{
  "subsampling": 2,
  "optimizer": "soap",
  "adamw_lr_other_params": 0.00091
}
Rows from block 2 of a small CTC audio transcriber, named by matrix and row number. Rows with one number belong to one neuron. Each number is 500 + 25 x the weight over its row's rms, rounded and kept within 0 to 999. All counts start at 0. Numbers have three digits each. After the name is the row's rms in percent of the matrix's.
Before each neuron's rows are labels from the 100 clips, of 14976, where the neuron reaches its highest value: "loudest band" is the band of the loudest frequency at the time of the peak; "top examples" is what is common among them. Only what is clearly more common there than usual is listed. The data: short read English sentences (LibriTTS-R).
# fc1: second MLP up (model.blocks.2.mlp.fc1.weight, 1536x256), inputs 0-255
# fc2: second MLP down (model.blocks.2.mlp.fc2.weight, 256x1536, transposed), outputs 0-255

loudest band: 1000 to 2000 Hz
top examples: the word "cried"
fc1.532 109:544508549519509477542503475544563478491471511472462521503490468515486557478487504571503526504538505528494528495510548505527514507500532491450500497487522489521458492492504507530508500476500523490501513545510518485436512470489557525515518440481544500483476504506453449499453543509494464518511504467491514527545546503488522495507501499485520518489488469476492507520503542530520508488523452454472530463469460492471502522488500483474495530534463464479538487520494491482482524522500497500514493516490492542539532500485478455501465499507474551509486535531498507504464500512539481508494505487498500529543509520523502496538520488444527507511502497498499475513499512486519528497515534536542503503463504486498523519486474493482490531526479499548504534483481458552485508494494498
fc2.532 115:508509500503488492518517513487454477508488501541514547508489564461512500466546526493483479448486506494492486493515508455516506461521466493462507510485536493471481478482493494496507492543461491465509491506512525458491485514561455507495499504496502533478484557518517486483484482521535497516513460534474488469453445502518487526521515530508508463504478471521524514552483513526466465502484500490548535484436481494475533469511511497534487500511463521503478503475492502493463480476527488513497469509494516465502502522455514518449545525509480538541460483500475552524503494512505480484536531501476519498469513461480513529525476522512471508509510528522499483473473491541519482511519507539486430538511482511525505525499512488544474500439522489513487484505492502514464441476505466

loudest band: 2000 to 4000 Hz
top examples: the word "mr"
fc1.131 089:499474515499494536521511505499482519504524485518493516503460499504513523509490523489511526536536496477515555504508510508508493495544525460483477490549494486472512504506511471497554490443498504474507507527520500510497490488521503518499508491490464511513543485450458496491496524467489452543505487449481520472528538511487535509476517523467507500484520532507489523461484477498519491483510565521522511502534506498504495502515485490535456554508551502494522500533519478512439509507458535468544491436483469505514535544519542501518471522471481470500558510516483506469451555501539522490544486526469539495461512508515477520513460509474524531529489542478521527494509461514502529526499498496522547503492489498531476482467501538491513530450474478470534534483515500503506548519521492
fc2.131 093:496514472508516482515508528532523551507497462476531467493512483506466533519494477488532454484465487519527516537449528491505487502507495519475482488509489493509496488514492526458475485435506531452477490500500477504526472524526490476525518493489492487513488518505508510510487555490474485538479513485471493514514534519473486528561481540474445468499480488512576470479542476464531512490534469493554452496487510523491548510499505515486496526514497508491468486485532494483531498497483554520524488470490477479507511493529543523519520490496506510452495454483475528491509527556486542521485486528526538516510543525503516475498532476505502522505526535483486488485548541536498439492516483467468490469574517499474524474523487460482515506498492510521493467481481463471482501482486506

loudest band: 4000 to 8000 Hz
top examples: the word "i"; the word "said"; the word "he"
fc1.356 103:547506491543510492502538480505548507465478526469530523491483511487504563483508545461537504486487505506490543501530518521506435485517499475547495519529522506482474480454522456486507499519524500471508528545512483491526482522539495528512519510503484515477512487516539452535506484582521499539487521510514475499501510457489482509462501550481454494489465507500426541507526537479490476479510481509510463495491539474513497469495499484498528497509521492507514525495506508503504493508533480527561527459516473456473506499486486544492512499531509527513528519484462469533529514488492504502542508528503458500518512528525471500452474513522501528487486493538479481453501543524506490523528489510516496523491545475449481507504522554467487526456514503505461494484490459492509492520507507
fc2.356 105:484535544475525474489475490517450484523547557462514548496537478520518461499493517533541514526468542521537496498515506543508496526492462471513465511528467549501518526500528548527489494490519518527533475556497546479482499482493497513501516476498520505509502473509518471513508516565468498454506525508528452551544472492488523494465482520515493538516510477486512519506541510472495523509489470464486506474518491528511510479521484509545467456482510502524483478533537437470481476520494509471486550481485491521519478482544501496513487540454494512499529499501528498508513524480504456528497518440540516513447512499474535479479475518519540515494532489509513522504523497501488530495502496495512492490512487540506488509473537513498485490482494497526516505545488473480485448514547495

loudest band: 2000 to 4000 Hz
top examples: the word "she"
fc1.396 110:483561516475478509528495530486497516539541511520499532491462487500498474488558459532490507473524489522497515484487477527524507471515509460487518494509519505517482474456475492531531501491519510482525518517528487539516552507474473462515531507486481484505521473470469527493491506496511488566473504520519522504469502497521446507491451542459516481452484474445512494530526479514550483464482494530523520485499534516479504476459480477499486515438509490492499529489503526519525514505535562474495540514459511516508509527451519491529527518465505489517504550511540492482518538498517513462516507502476516529459568519483465505513518496492536487516497467467467464482545486524532478492478474515470519471481503481528508470490516544475517472499523534526471497510536499508490494472476497
fc2.396 109:486504520500478479496526525509489524564551538488481469511463508523505493535495501446490490521482477484485504465494486500518480479507492478532556463481481474504533511505508504505526533486487529533508454468515523500510500497501532495511488509501497526498500524522522453484486496554517527504492526516556477516517485485507537555490537506484526492489537501483494499522515508493465477508509515534524494491498525477512436464496472511500505487484496520467533531438527499483494533476553507461432462468533501495544540518470486518507476477544505532500503555477489529489526490489502487472493452546470510523520527504539439524490471513501524482471528547505491506538492519507523492480462501512501515499504470525489540482511484468427446508519519461493482505476501478506475516527503521

loudest band: 2000 to 4000 Hz; 250 to 500 Hz
top examples: the word "she"
fc1.568 106:515542499506486509501524500530465495511544505491484537513517520497516498469524521482490524514506483517514477477536501534544505443486515478504502494485483500492530483500522548535493511552534453480489513501530509461500502546455522495503471488555547552527547515499488501444480482521529471527474490474517568520510530486480475530507469538508499492489515466522458494495505526500504533457479542529495480526524486519506469519486484464433517502514485495501517578484487503563497461516492519469510485512457505514543523546495557519487530461464493539546512501496506478523516495500521438484541514519511484538500471520487480513468525511527535490478483499480509511520518498469467497485513523478483483478496526485480482514507533506508489484496507504514489482532556503502498485505526510
fc2.568 104:522525559487476485507517516498482525506494495477510513457541529530497496456518513429490508528547457537513518489499481491507534509545534503533522516488494528477494523532462489522494533504480510532486530485475498536501493493496488482519480492504481510502522506479512475513503479526471505499503500496453518519494538507514465470470502474514506439533520496474488512530475494503513504496488472538476489550502521498518576497496503441514497473496537517524489497532525503451467517511503479503486514511522523451524494499481500480531492523566459523477474530515464496489487498474512480466480462479508484472452494504501457517487512489508473529469506507467510504548484486514527498500497540501462507593473487510472494501474456451479512533499515507530498468515438474480496490539479544

loudest band: 250 to 500 Hz; 500 to 1000 Hz
top examples: the word "of"
fc1.188 098:508507481504492485544555525565506505491449478489480481450479493517486519479482504505476515482463569511473500498459482504519528480494495529477467549476530479471547473527476497532481512491509475522556543506471493515520520517471490475481511461543520452492522530526509478502435487495492478498532479485488528476500495504488572496517444515519488494474514513484464499485515485484510524475494493511503557462503477477488484504540456540499524506501473524480539488519525509535489541531479520490485482484471501480548546533513495524515468498497494494475535495523484478530495455494505521524498501517479539509503527515463517462489505503505473552548515480484508505499516540480485473519518484530486483495481489495535516472522529539552501502501501534456488496494515475460517500475512463
fc2.188 085:493492516514506544508499511462507507513521525444490494509505498475464528513526508515496563465523469491549521478514492489476474499521482526449493483486545517505511520521502507493535505472508511473496471492488534506501501483504498511461492490482574504525505514536430531494522508496476509500516489446526472502471508495513514516490483459489562490482491482492490475524453450484489530487484513466468499460541442517493523465481544526494522476533465474516481498531488509482464501477497443488528472498529514509461481451509507507479544523507537530483494496494541491482502447486501502528536521501507502528536472531502481557458506487521510504478507515542567520493506521514514445485440465516488496487480493505479483511500534470527516480479536475517514529479536506512478479487504514

loudest band: 500 to 1000 Hz
top examples: the word "father"
fc1.658 106:494509475455480457542544516489489497507499494545490527497549483499485555510495495472503503471510498458548479485502476520535559497480517473510520533509509523515513476497480500500501543513490486520534524506533496503515527478550520486510503540480511482528491470466537516496536520501526500543487495484495487456526552501537522500459491444525505529484488501443469518464516520568478483521511475548528509516513504490485488483504523507509464533538486516512501522511523556536465516504517490502522489469500525507507505485509474502509525471562454540503528518467552494485473464484511556518473539522501472516495526529451526504503477497486494451486503498489489537503489505495505526468454493473527537485484497510527479494513539453456492501506504492495479504503491455509463501552504495
fc2.658 103:482493499494533511529549496495519508511497483493468505477554508476506519490493476482527502491528504494543484497513508512486488487468496529481491509571504499514462520494430532476504456512521557486484472542479514505506523485528506521490466513533447531499478494485452466515527501511520466508466445483543518512481539548514479512488483491511535502486456552485489454485486506520496482512474518514518460484503489504503473528491502496512540511543555492488492527490507475538511531474524499511532447480513498453519537508518495469464494488514517493492578495516502516499467468494479500488497472520477515523560515482509496451528543499521514485497456499510506505489502459524518508506478518533500527538531525495491455534483485480514481444513521497463521475520497478494540561525516504

loudest band: 2000 to 4000 Hz
top examples: the word "she"
fc1.465 100:539517491490527483496470493514495473500467492501521521483496485554570544506506498521482489547524493483484480511498497513519499500498509487486502478504523538525515479533493489511437532512514472477478527479541467534528521500479451455492500508468464489521540498467479519470501505466493504523487485495523475492484536511502510517489478505535523485538504519463458478521495509527482534461496489484516455457533526438480487481493473477504505513504513498510491539492503497520503466491494528523525477472451543540506505492516512494496491486550502518540459515509518466488555476491547453548487512551467484508456439512511523507467501500481499462568504527461500507491482487528505459525474515460536493533489526480507465507468491528508506507487526472516485495511546524529479552521505516
fc2.465 104:492514471514503493503537524515503495531523475499471486463476513496509529507509512531498479507508498510512516465477453538524488495538501507512485524518514525513527523492483516514446497503503472493479503498497489488491521523500474534504532513477474516485515498496491528471503510525531523505510513471553537518484484488511462540494536493494503513549500479542478486532548539470524500489442441451483546522517488491510485537522475479528548487448437491529442527478425477461497489527475516514475499509482469496481491498463484465484514496483497467514531503484465522479475512494505471429433497543503479493475482531507508521474482531526500481504453502515509514502525492486503455459494478480467491560450524496478473492504541469452481507511507488495484479500497511501506506530515446

loudest band: 500 to 1000 Hz; 1000 to 2000 Hz
top examples: the word "i"
fc1.281 101:514506518526478516487517514549511459501458515482490495503502467531474472486512510498546490545531533525493515518507489504490492454530531543512525498477512455469508474480517462501466498467472513486473501519458469497487528483484518478509472481539539502490494464489502459531475518469479506524468493447506488499492533501522469514523513478517506481514506488504470535483508531467475472480457521527462481522494506470468509460517484483452535497481523500524525470500546487478442509520536530535482487505462527499522530503510505570501509526553514482543530522528498508515491533487519507528502474539492492469509506489501510471500527466504555533471500500476494457485559495542512528522453455510492476558498502499469526495524510552467494489490551520521466487483497514474467509509517508
fc2.281 102:523484496508509467497472509483459470529494534456429525524484501449469499525525552425478464507521542502512514504483475480532522508483521502485512526472509493504490477445501484516519476498491506478466524485492505489523504508507517505478534513483520463514531535495458495484520524514472516498523516496482515538485502486461494476473457539469483440491529467479514533505501501517451490504488514487511454482450466474476542527511525528549544458469474497514503529524450507525524505515533467500434546483515480489507496452529502514528515516487502510508503511472524519518464473461490529492499479529515499532473460466455512475503525505535485494511510497506510528501517465540461499441493477512516530489514480526516492481490495484480470494508491503518474464492517457518527526524478499

loudest band: 2000 to 4000 Hz
top examples: the word "she"
fc1.574 067:517524494503514493461523466482522504501539512483475489507516465530520481508553482570523506518542448505516531489556517496488491466507504498514509529537522445511472507464470518478516479494504471485488551533545468505485494548503518511485534514491460515481454502497462523484467523512469515515528495487490518531525495506532487500531517501495456498517503488476477531535503499504503522520457452512522531527529495499512500496516464512519480512494494484497511508530477495546476513507532511518504518498487478499519489467499542493485502486483507526593560482501518501484540519460506456483518526523486502507494504486483534544509526523535506484536474467515476523483522521520523519534508517471497492526494523469524522486520474492497502502473526453540480583496464471469504547464467516
fc2.574 065:551512530498464487518453472485530459600462521520510497493472519534432526483528504496521485485523534449502496487479531457532482478515475476536507459506514509468507481491476488491504485532493489493484614501517509504465530545515477494503474549529515524503506490501511467504504510494490502507513513496470496448492563432483522475437528507500525504513541538476489514494511493505506468516484504492495484462511510500477498513478490441499500543469528500528518543531508479493478468514486513505534514535492499518506540483460496516533489471517477497471470525490488547544512491494501462470505541493492454488502480509495516501458466477512525506483493523509484492489504540469508480488472526484493498507528505515521497491508496484511493496504519509477467506471487515510482492497514480

loudest band: 1000 to 2000 Hz
top examples: the word "cried"
fc1.54 109:500504485482474513475469523505530489562517482497485520449501505515510507479494478512471488537508501526515508517521493464519527482516493537520502547470545508463538471515539525533549485523503504495476546519506520547469503513489514541483522457482522539491496519505518516496442485506491476531495482507459466518491500543504508530559493476408481515518471513506473503504475511530529482484466470514494472527546510472455504506517545511471521503487478505489534505494505484467462544460514503486516459521516530502483522527496534473463512475474455526518508482484521485461506504494535489551511538470456481535548509468492482485482523519492480505527510490521501502472488515517483531542542526485496494494481496463468519524482544493508469490539491534468533483481489506495472535526502500
fc2.54 106:472541485506508483479502480475496496509497531490527505529491530508516501468511495527507494521485476490521495486528516526476518468501461484521528500463543500499530488485500501523514502524518526490459478465508493482511494507509536518509468522467530526402467461498508472535433540474527500479493440493520524502494477493488522512533517530499500522516454506513492502492478495521494475516448475481482475499491568474498478525520515522558520525494480519491463472522531504524481485499495526524504524473516504477523532483537453484525494498527456525554454539461532496463502482456477514519531492513498524545524507508490527465496506531533499441495495471518519489478449502512517485473490487488519480480520480527521508487473536508567502524488484487548478495552521521495509507530460490

loudest band: 2000 to 4000 Hz
top examples: the word "she"
fc1.688 107:478487496483525500486506528510494487525495481514535509488452509530506477478522454491535520514494517512542515527467518561515515466488508518525556510487523472463500515508489464481498487454492506516552512486515510513497491472516468504495541493488493509494528507479472457505509553527535476522463531529524500488477512520512519478516494509551484525470518494493482498500489491540528523477513520510481461486496502522486506506506472497452490531526505490515527465531514469488479552495509501508534453537492544497476487569536494466499487534457498520524521529532473501532495499453564505554529483512534479511478511523504548485478504485545523504538439502495465487507506512494473487501479503482486508485499527519538479490536484481510473472477499433469479483547444478526530547486511515
fc2.688 113:516549508551510506479555489521495494490523499464460506508493552516528529511566501464502495447490446516485493491537499507510507484514528531524517476464476528478503471522531494544522513509470527490468544443502554492549529531472498474506489531516471544466486495512523490493492519470465522497479536485528488526521545516497480506518484486467484525493501512440489512487526515512530493544470504457516482504519503517482498490458521488532462500499500484472479525499447480495497508517462506510494502478467492469522501486462506519534466500522514483496494494488470501462508500479470513517455479488516501513497516499522491503507465480518497489434464524529546533479505567494503490513445491538479498508532516466488534439455516480483517484501493478534497516509487486516513448494517508

loudest band: 2000 to 4000 Hz
top examples: the word "she"; the word "had"
fc1.190 101:506516493493521520514428499493495522507489526503522505500482511509494537512461515467508521539452566506491533501472493514507466473483525516463477522488492504505473494508462526492433523516480497485473519514509490493512507464495441476518496472512488479503483521477469496524528490481515515511511501491529531510451505485466456555530491527479510483577475490456474507537510484480498529489453494496517479489485507447457481468514470510534495502517506507527490499559514484519478447492498481516540488539530498515516530513485506517482511460502524527478546547534489507518511504526493510523573524520470509511511494482533476462508510489527502508512531526510478477540458549506484461536529560506453509511473495475531484543504515500486513475524501481491532498544538506484492527499509496
fc2.190 100:488500518557508476470526528490520494482481498481479486492503482489478497539509552427498488485548472495517504476480456499496473485495466550484527528520516523511480504490482525483448521463531514520492482495491505502495481504531533501530494460487533466495518508517531539480513437519508562485471492470501492516513486468509474530505479477490434498509507523529482506496484525483482482518498525443500509517507487478503497483484478530540470507503494514509500515509506469450484520495495521467471512508505498506518511552538508504459531505458481547523516478518458505481466516483485478480437472547521520474479537501454458475501486523519465530496449479487520507527528475495489497522465473486485514503492482524467513471523486498470520538495552506484489505525491468413477497487506537

loudest band: 500 to 1000 Hz
top examples: voice: male
fc1.373 105:477483489508486495529490514487516490481506487469494487520479470508486512508504484492492538482516451518474506479499493536521472494505483502505523481516509523521492531527528529482499478492511514514511552525546517473505517489513546477509539519489480485526515519476499502484526483520530485523510535527519473482487507511506480515504505537484498459503532513488493546512515490470559517472511491528512472511515488500500537524477499495486513549498503477503526494484465472556452553529523446511539479499482463495477453483438473511521516499508508485508492538490435545544477530511476520445460538520494553471484491515538487493470504492557532521493500514509509494481481504466482446487486524473458536478526521455480472492553466498443515514500548514462535454499517494458537480515490468
fc2.373 109:508472470510473530485502499480516459510460539500504542501504506489485501471478503514510475528508503487518473559508490498464514474521468471502535496545511475534527472515536465518497529502486538471495463509490525501534505526521505493509535491537492489526489507521556493523545508538535485515495472515479476500495476517511485471530490511526508540519481512508487490560470522577513466450518498541462480498534523507506548500479523457505485466477538526507481493521512464479481477507479491500492509491487504456550527488473486499459509514479531529464503541532490517505473533491489459500501509489501530508516487475464513549533468510508485500444469529530536465487518516473500497526509506522485505549505473484575512508496506485504522532460445462513505524462516471478508488483494451

loudest band: 4000 to 8000 Hz
top examples: the word "to"
fc1.146 101:536481505514484501518468517541522521536495517506503479554496491494505502493495510532526479496499482489460564500516488491487569511554503527487486478462485473493537481516485471524548487533509501487508522465514519509484481484459532527534518495491520471506521490490507471531516488526545457495489492493516491519530515484471540484526505488492504533486545535504502468472536499487452469534494483515474529507496531463483486518488451471500483477473514509515515514486533524536468514474482548459474503522525572504515458540449526540500490558496534492541554493525518452485517500500516494490517513507523483499495491506544478489499491501508525498504474523511487488483506469526516537494530487530483502513467503480536462422506447500506518511529512525551496504505477521537507461485490473
fc2.146 096:505553484490496538546458532463468503512585476497454498527541543469469513460448501499502479483490518494477440482472519509498462510475500566485507548534538547528471514504509483488489463480525485497483464495527491523523495480540523522482493497478510519528475511539523550542482471504497547525462527527515532486506481483469493538488503482471526474477465529532532518491518479531489495475477476468508458501515492529492488503541472499487487472484465501518525489495467472531541524469481520458452494477528512484464506462487500470475501479466528488490500482511533501466495491522496499514498517527560519497489489479480532513519515524485512502534478485490521493495480488502506511492501482541506525501504501523487479485500490534487495506519529496492421530504492516470513506536494527

loudest band: 250 to 500 Hz
top examples: the word "the"
fc1.29 100:538488472508457516505501479528474500514500475473471511501490527550541502500479514509540515525504475490507507454522528499438481491464533498534485481472504488483545516460495503508507494495504519488493484510515508563543537460527502502480462535534503517564509515493521483469512476575523513517480477484466527489480500555497474473471477506496484532483484504523462507447546519515504509475555488545491490484487491518473484476520471528502520500492498476522520461496463463508527522500530484480477519526528463497518537500464489555546480511579510488478457512531498504521507506511528492538526473494534505472542524493515525524510505519520503485521520439485522515509488463493472532487532519512474494520482554495498529475482496485510480490530507490497495520505532486535477493463496481
fc2.29 103:514509560499499487470478484530506479527497538526452523517516527465496528457462503520506446502508494509519475481518513466516466468463498454452514529466511469513488497478498522487507447481524487482553537525501497521531497510446534468506525492514528525492533477496459512537487529504531448477513482471534473519496549504501526526492503497516479545475514495485475506465496532510517497523474517522496515520439526495498530532495485501484484485508538508495476511508530495500490477506510523474515523493430477496518500478429493535478486514490477507493471480484556497502503529531448516534477483525491499504480465516527488504506528521479501522486483493509513494464534507471551471502494510453562492528508533507555498496495498455529496535453507531497543480510498468524474499488509487

loudest band: 500 to 1000 Hz
top examples: the word "i"
fc1.712 108:472519498494529578533502452517476485516447503516500511479436491484490483514489509511505492509476476510519488535445545471514477569497503521489491507460494452492520479484497503485471545492483476510540498506512466508486512490548517502507456498492464531513520499455488490500530505515522480502513482536517494550527483566483492469508514548502508481533504482540546480506516518494435485538482512463495467514528516481486532502510511493488483477507536449512505510452491489491448501538491532520518484497552496535520505503514533505489526458488516538478503492521483515496499469497461513579495541496497454553511516505490534508498556507498484496529515510490494478498484541515502527511504488456490477520516465480503529518495501522539511510528489500505513518480548473489484522486515485
fc2.712 098:521504505483472504479476461466519495463479483530493533505487546519461534496473499515420506468468491487487466491538501543506489493510511485512476522522485532530502501440555482460488466518456489528484531499520483506494541471479474466554524527504511452502496515527474494497478514479491503513475532487523512467529538473467499467473519483507505485509500499499468563517520499517542495509482495516507506548496488480529482533467477506492512488494549479521471498472477506538527498526534517513459544512514517541478475514439505501450461516505463493510498505504507518497522540526485508456513475515508473487500504510496493541487491536522550444527484507496503504491505457500486482508524461489517476455458495549499510504501514523467521480511480482481511513463535463446497513472537507

loudest band: 500 to 1000 Hz; 250 to 500 Hz
top examples: voice: female
fc1.274 107:485547546466516507521542501522458484492487507483478493509493516502461513488538494520518523483515495493468517480472489492517536471489490540504489535492519513552486537529470508500518486460496527499472526517498502499500466522474437502496517528514483514479506529503489494524451485532543515500503505481470520442526526491527530493478497535545533493483490498467481519476530543513489497531473454495564492536501476527514546505518485504502496547491505512489517516522534554524495514493480500488489483469510504504528497541464500512498513486453505476519524521487479567496502497478524468499462477478498504477520517514483562468515529494563544491511484480505527498471476509501509520533524444497490493487492452478551482505540465558482514498535516486505518465437478460488510496534509519
fc2.274 109:484501483500542511547495484509511515463487471485495556498527501503502483506500543466461493500496516498477513498507527509495534525507521524443476547457449500473504525496510485503514496537461550488488474511484526488484487475494502499473507525541569504491465537502442509517447485489494458509503503510454496527475498480518492484520481498514488525472497500487508496444537472495508517483478466440481529510498511499452450530543551560498505497486502512498509468477486484507512517496481486488493513491492521520487509478515507470492502517445531494497531511543495506524547463522477532513507552550496515524511513455482504533488449464541519525538505488511497461514492497522541512460511569493492494522525503508509515483456498485506496488449505532523503530487541499538501523489459508

loudest band: 1000 to 2000 Hz
top examples: the word "cried"; the word "and"
fc1.752 106:514508501442475529519484483486547504521474574480464476488536531539499552493514516519468474519451522565442481529527495494506482489528460505503501451488487455507510521491513503523513467518514503510487525485498484502482499477496538467501485487494519509502534535526519474476524528487502472520505528490490537532475529542488518477500496507413497487497500481513480487495510489469529483474519518513510506495497471466503484522515541486544478515534508449454488466526487494464484492484516526513505486515534525496516506499467500514485508459483444496527510509492526524472440496547554478531467511496514512505535509525483480480435482480484489473548553489503519496506466477505489496543524542533477498497513479538463505545503510517504454512523488484508496493502503506531503527502514500
fc2.752 109:468480457514492564498488455499489518467519455532511490489510487491500451456504480485499476504457537500502460507475504515516497445518510500504453509505501510523456510519518517507511479492516510520504511498508529500483537507462462532516522505495506519503502519492504477494490534500508539524501497515504509540529471495498531494529506533525480512502494447492498495513478524493440530527566493538512480468541483490521470551525504528533460507521527548491507509521549500566492522465448490474502473516515475502481514526504509504491475465494455478527488498507479513542460456470464467515500494506498450474483494519508476459517505485471521483508472512474477519515484509503523519478472489492484469473497510552527479524446498468475470514410484502494526535510502521476459490459500492

loudest band: 500 to 1000 Hz
top examples: the word "are"
fc1.609 103:483444472489475481542482479530510499506509477531518534478546520480497519494523511471496510507499474480515479543535523477500519454506511523470510521548501494463532487538450507522489456553497520502510485497432532511466502518520546547470515493504490480516468503492538502490502492554508478497481525485490509487475479484488524462518469484486530500514513497528479492498518498512492523485476475481531530484533570510548502469499512476515531525474515512519532466506430460506504541512506511501521534498483468540536486507480494507503477507565539536483484455509496503513553483529462498450489496504514540483516529495542488545480520515496486433516482494482451531490470504482481514527483535487539512492487486484488527513494518468520473490521516475467480474487498507503466526492499515
fc2.609 103:517454490489501502524489487508486483499538509521482467515503496493477531516523464464503476475538484524517521519509477529501471493470481480480485544502504472509487479529457507514486515495520507507508566486548449505520495492489526501473540481519480479514514537481485534548520495523531507467524480480473466507482511530478491487509550515490481469525508538515489506459507481518459483475492533529501497512494515514506504550483530487493505500508457489470494523494485551476487488485503521504513503496516467554514560495478521469512503521529533531483531533513446520485513477492561528484453514513434514531470473476516525513532511475492481482487543436575517482485536466464494546491496493473499503500465502494470538478522541499509454491513504519458453483477483499490546524511501490

loudest band: 1000 to 2000 Hz
top examples: the word "and"
fc1.619 099:451489472478517533493505519513570529519514524486496486485537485512519551507494483523487486478434532491520471507476491527523483478465476465492478513517466493489545510475517512542556527451494516543508522534512538498477503456487521489537496460465498527497525534473496489518488530502467485497472517494499468493489519485516464500458501486503474429483484483538519522503500499519502502478516467515542495515490514511485534484553471473509489547501464491551536491487472500516498507484482517540531499485527490527531467568532484531528436503498491486512493487510523514529483523479479538542537539450505490523522521511512535476520525502492480474510478456518478488512501499499488491502472501542537496510532504520534489489504501505520538516510482486541509536555469463495507526493497501
fc2.619 102:529501505538521491465501486481504528470464505500506487495517500559482463469485474538502483477505480516469522459467509479517545552494489519494455530503537529507457518498517529529497494527501529459454518522488527537494477532509502518501520533488531509506516523531475508465485493461471528531502469515470513475483532494504518451487514465460478468523501502499470493493530487501511457462491524506473466546521470465507500521495497478545542521475512511539498497504484551489446507445488486490494511513502533455516488506511521475518452480468481486471523510494489460552526508487511479467448536534471465495482523531464485495498519520509478482502490557490475489467517480513497493480457488482486502515502472485459495535509462469466500476538515474484498513481527428492507476470516511

loudest band: 500 to 1000 Hz
top examples: the word "i"
fc1.32 083:539520492511499504477487533486523478503485510503481531495487486494464522532500497491489479535487477490502448502525525518518511518515517529510465481498483492501514506517529544487469493487441494519507554524463428501510506531495549459465511518512457515482507540511535525543482479524551444536452528521475512460517476516514464466506528519499470487514512486492496509487517512522513482536536508489490499487521494492477453483500477465506519501527468508464489545511491503465514504530444499538506498499507550504482509480474496492484480457494544494522435546509487506518467544504485537523518468490531475494513479485459470504483509514512496501534512570524453517478501499477478506489469519462448474506492496468478537515506506506520485507501525486508510531500453512424481536498489513
fc2.32 089:505493473482535449515495506492496546480534518493459533521466477467487538447495477520488500505484510541544496538518481503499499506546496516496513587465500510531528498483481521479449479522508491582500421503491487517511503496556476525498507478511511486506506459515491467513513509500526477478485515470470493510499533495457497496495466483482509469487488476538492462487502534535489525438524520529535516489509526516524564506483534467495477482506472472520460468475484502506512574524519466448518494488515499522504504513482540505476478511482485489503531469505462473485493497495538523492482470485510510511530510513485524486492543489495520527473520490495504527538501481482537507462501478479527483531498511496502500515540501532464511527512475509517529477531472458479530517488518534

loudest band: 4000 to 8000 Hz
top examples: the word "this"; the word "was"; the word "is"
fc1.583 097:473524536532487538514439483490501569501482513503468450482467514539542489536508490517487514520493452499543496506505527501475529502489487490470497553515490526489510465543494489552484525481491504492533491447483496503492530509522557520492526517526482496530544482482514475479487485481485498469538493509477551553529505488488469522492511485499540495508514465513510577464495539496498516535563488488520526497529512556490465513509563484488502540504455454518497503503483510506494502507481518510544495533487502487529519499520493501499524530490537491477491529546491513460471483553501476495509524475532525528502508496497519540522487519525492539464514483503504526470478534492476531467483513474517487480513513534494504472516532518536514488511511483515564459486500509509511522483491494
fc2.583 102:458508546457473480504482527539462520509517483493501479492519500461529498489492491507537460512476528519496507507530463538525493484541483546491511479487518492474478525465506475511485510520483531544507524467499500532456523509497499493506506513532530470514516545526486506510513517530483499501524522521524495484456505511481523489498490472505534501516513545499523512519485493509485465478490525510504447494494501484512504515453450463489466496536549484500552516506502504475509496473545500544479513467531496485495490489515482477483521506555455530480508494490520553506518487500523510517518491452472504502506507497461485539473486452497501484528525476490530454509491496537463474528454498442472543501496533469489480568516491457471525501452498512517502494506495463429494472567519473

loudest band: 500 to 1000 Hz
top examples: the word "all"
fc1.383 106:498510475451471477528512492479481504491493468520509532505552485542518516557528520492464497488505502490525520435530522509501513504482504501522506494522552519519532482506508483476503479506508526519513521469525487528508489507474527510487505475517515473496514501480526498536498447511530473489451476465443512460523544461494544476517489538511509527493503501503428524491500483486498461477531499451501502496547539494513502452529497445510543497548516465523500536543473531514518489485474484524542477544471534518527524486502491490508500489513516548487480532468515508550512529505521517465452512488531464536492491506528520483504471525497492513514489488514479527480517473522494537483504525483535531502476509511492496540535546493536483510485514508471467482522460503468468507553497472
fc2.383 103:539500490494519485497498456504493471500491457494512476511527473497473556532501476534538519493520470484535495487497470498517500485453539496486487474513517465505469492514486503491463494502451507492504516512484497492517490484537547524530516484507493506524454507498445505481493528521446515493469480477486507558525516538470494509523534543517499479444504536536494469461466516492485514506484511516502457466487552558440471486521486520497520506496465517511506503522541497484530480481495503485494530510553467472500518515500497535509482546536481508500538490488507546507484492482514489559481512527463482506481525452516538472548480525519476513461505490485515504478492477476520488447511500538503507506499497501494411502513533531504468471512510512477478495510489498504564494535503543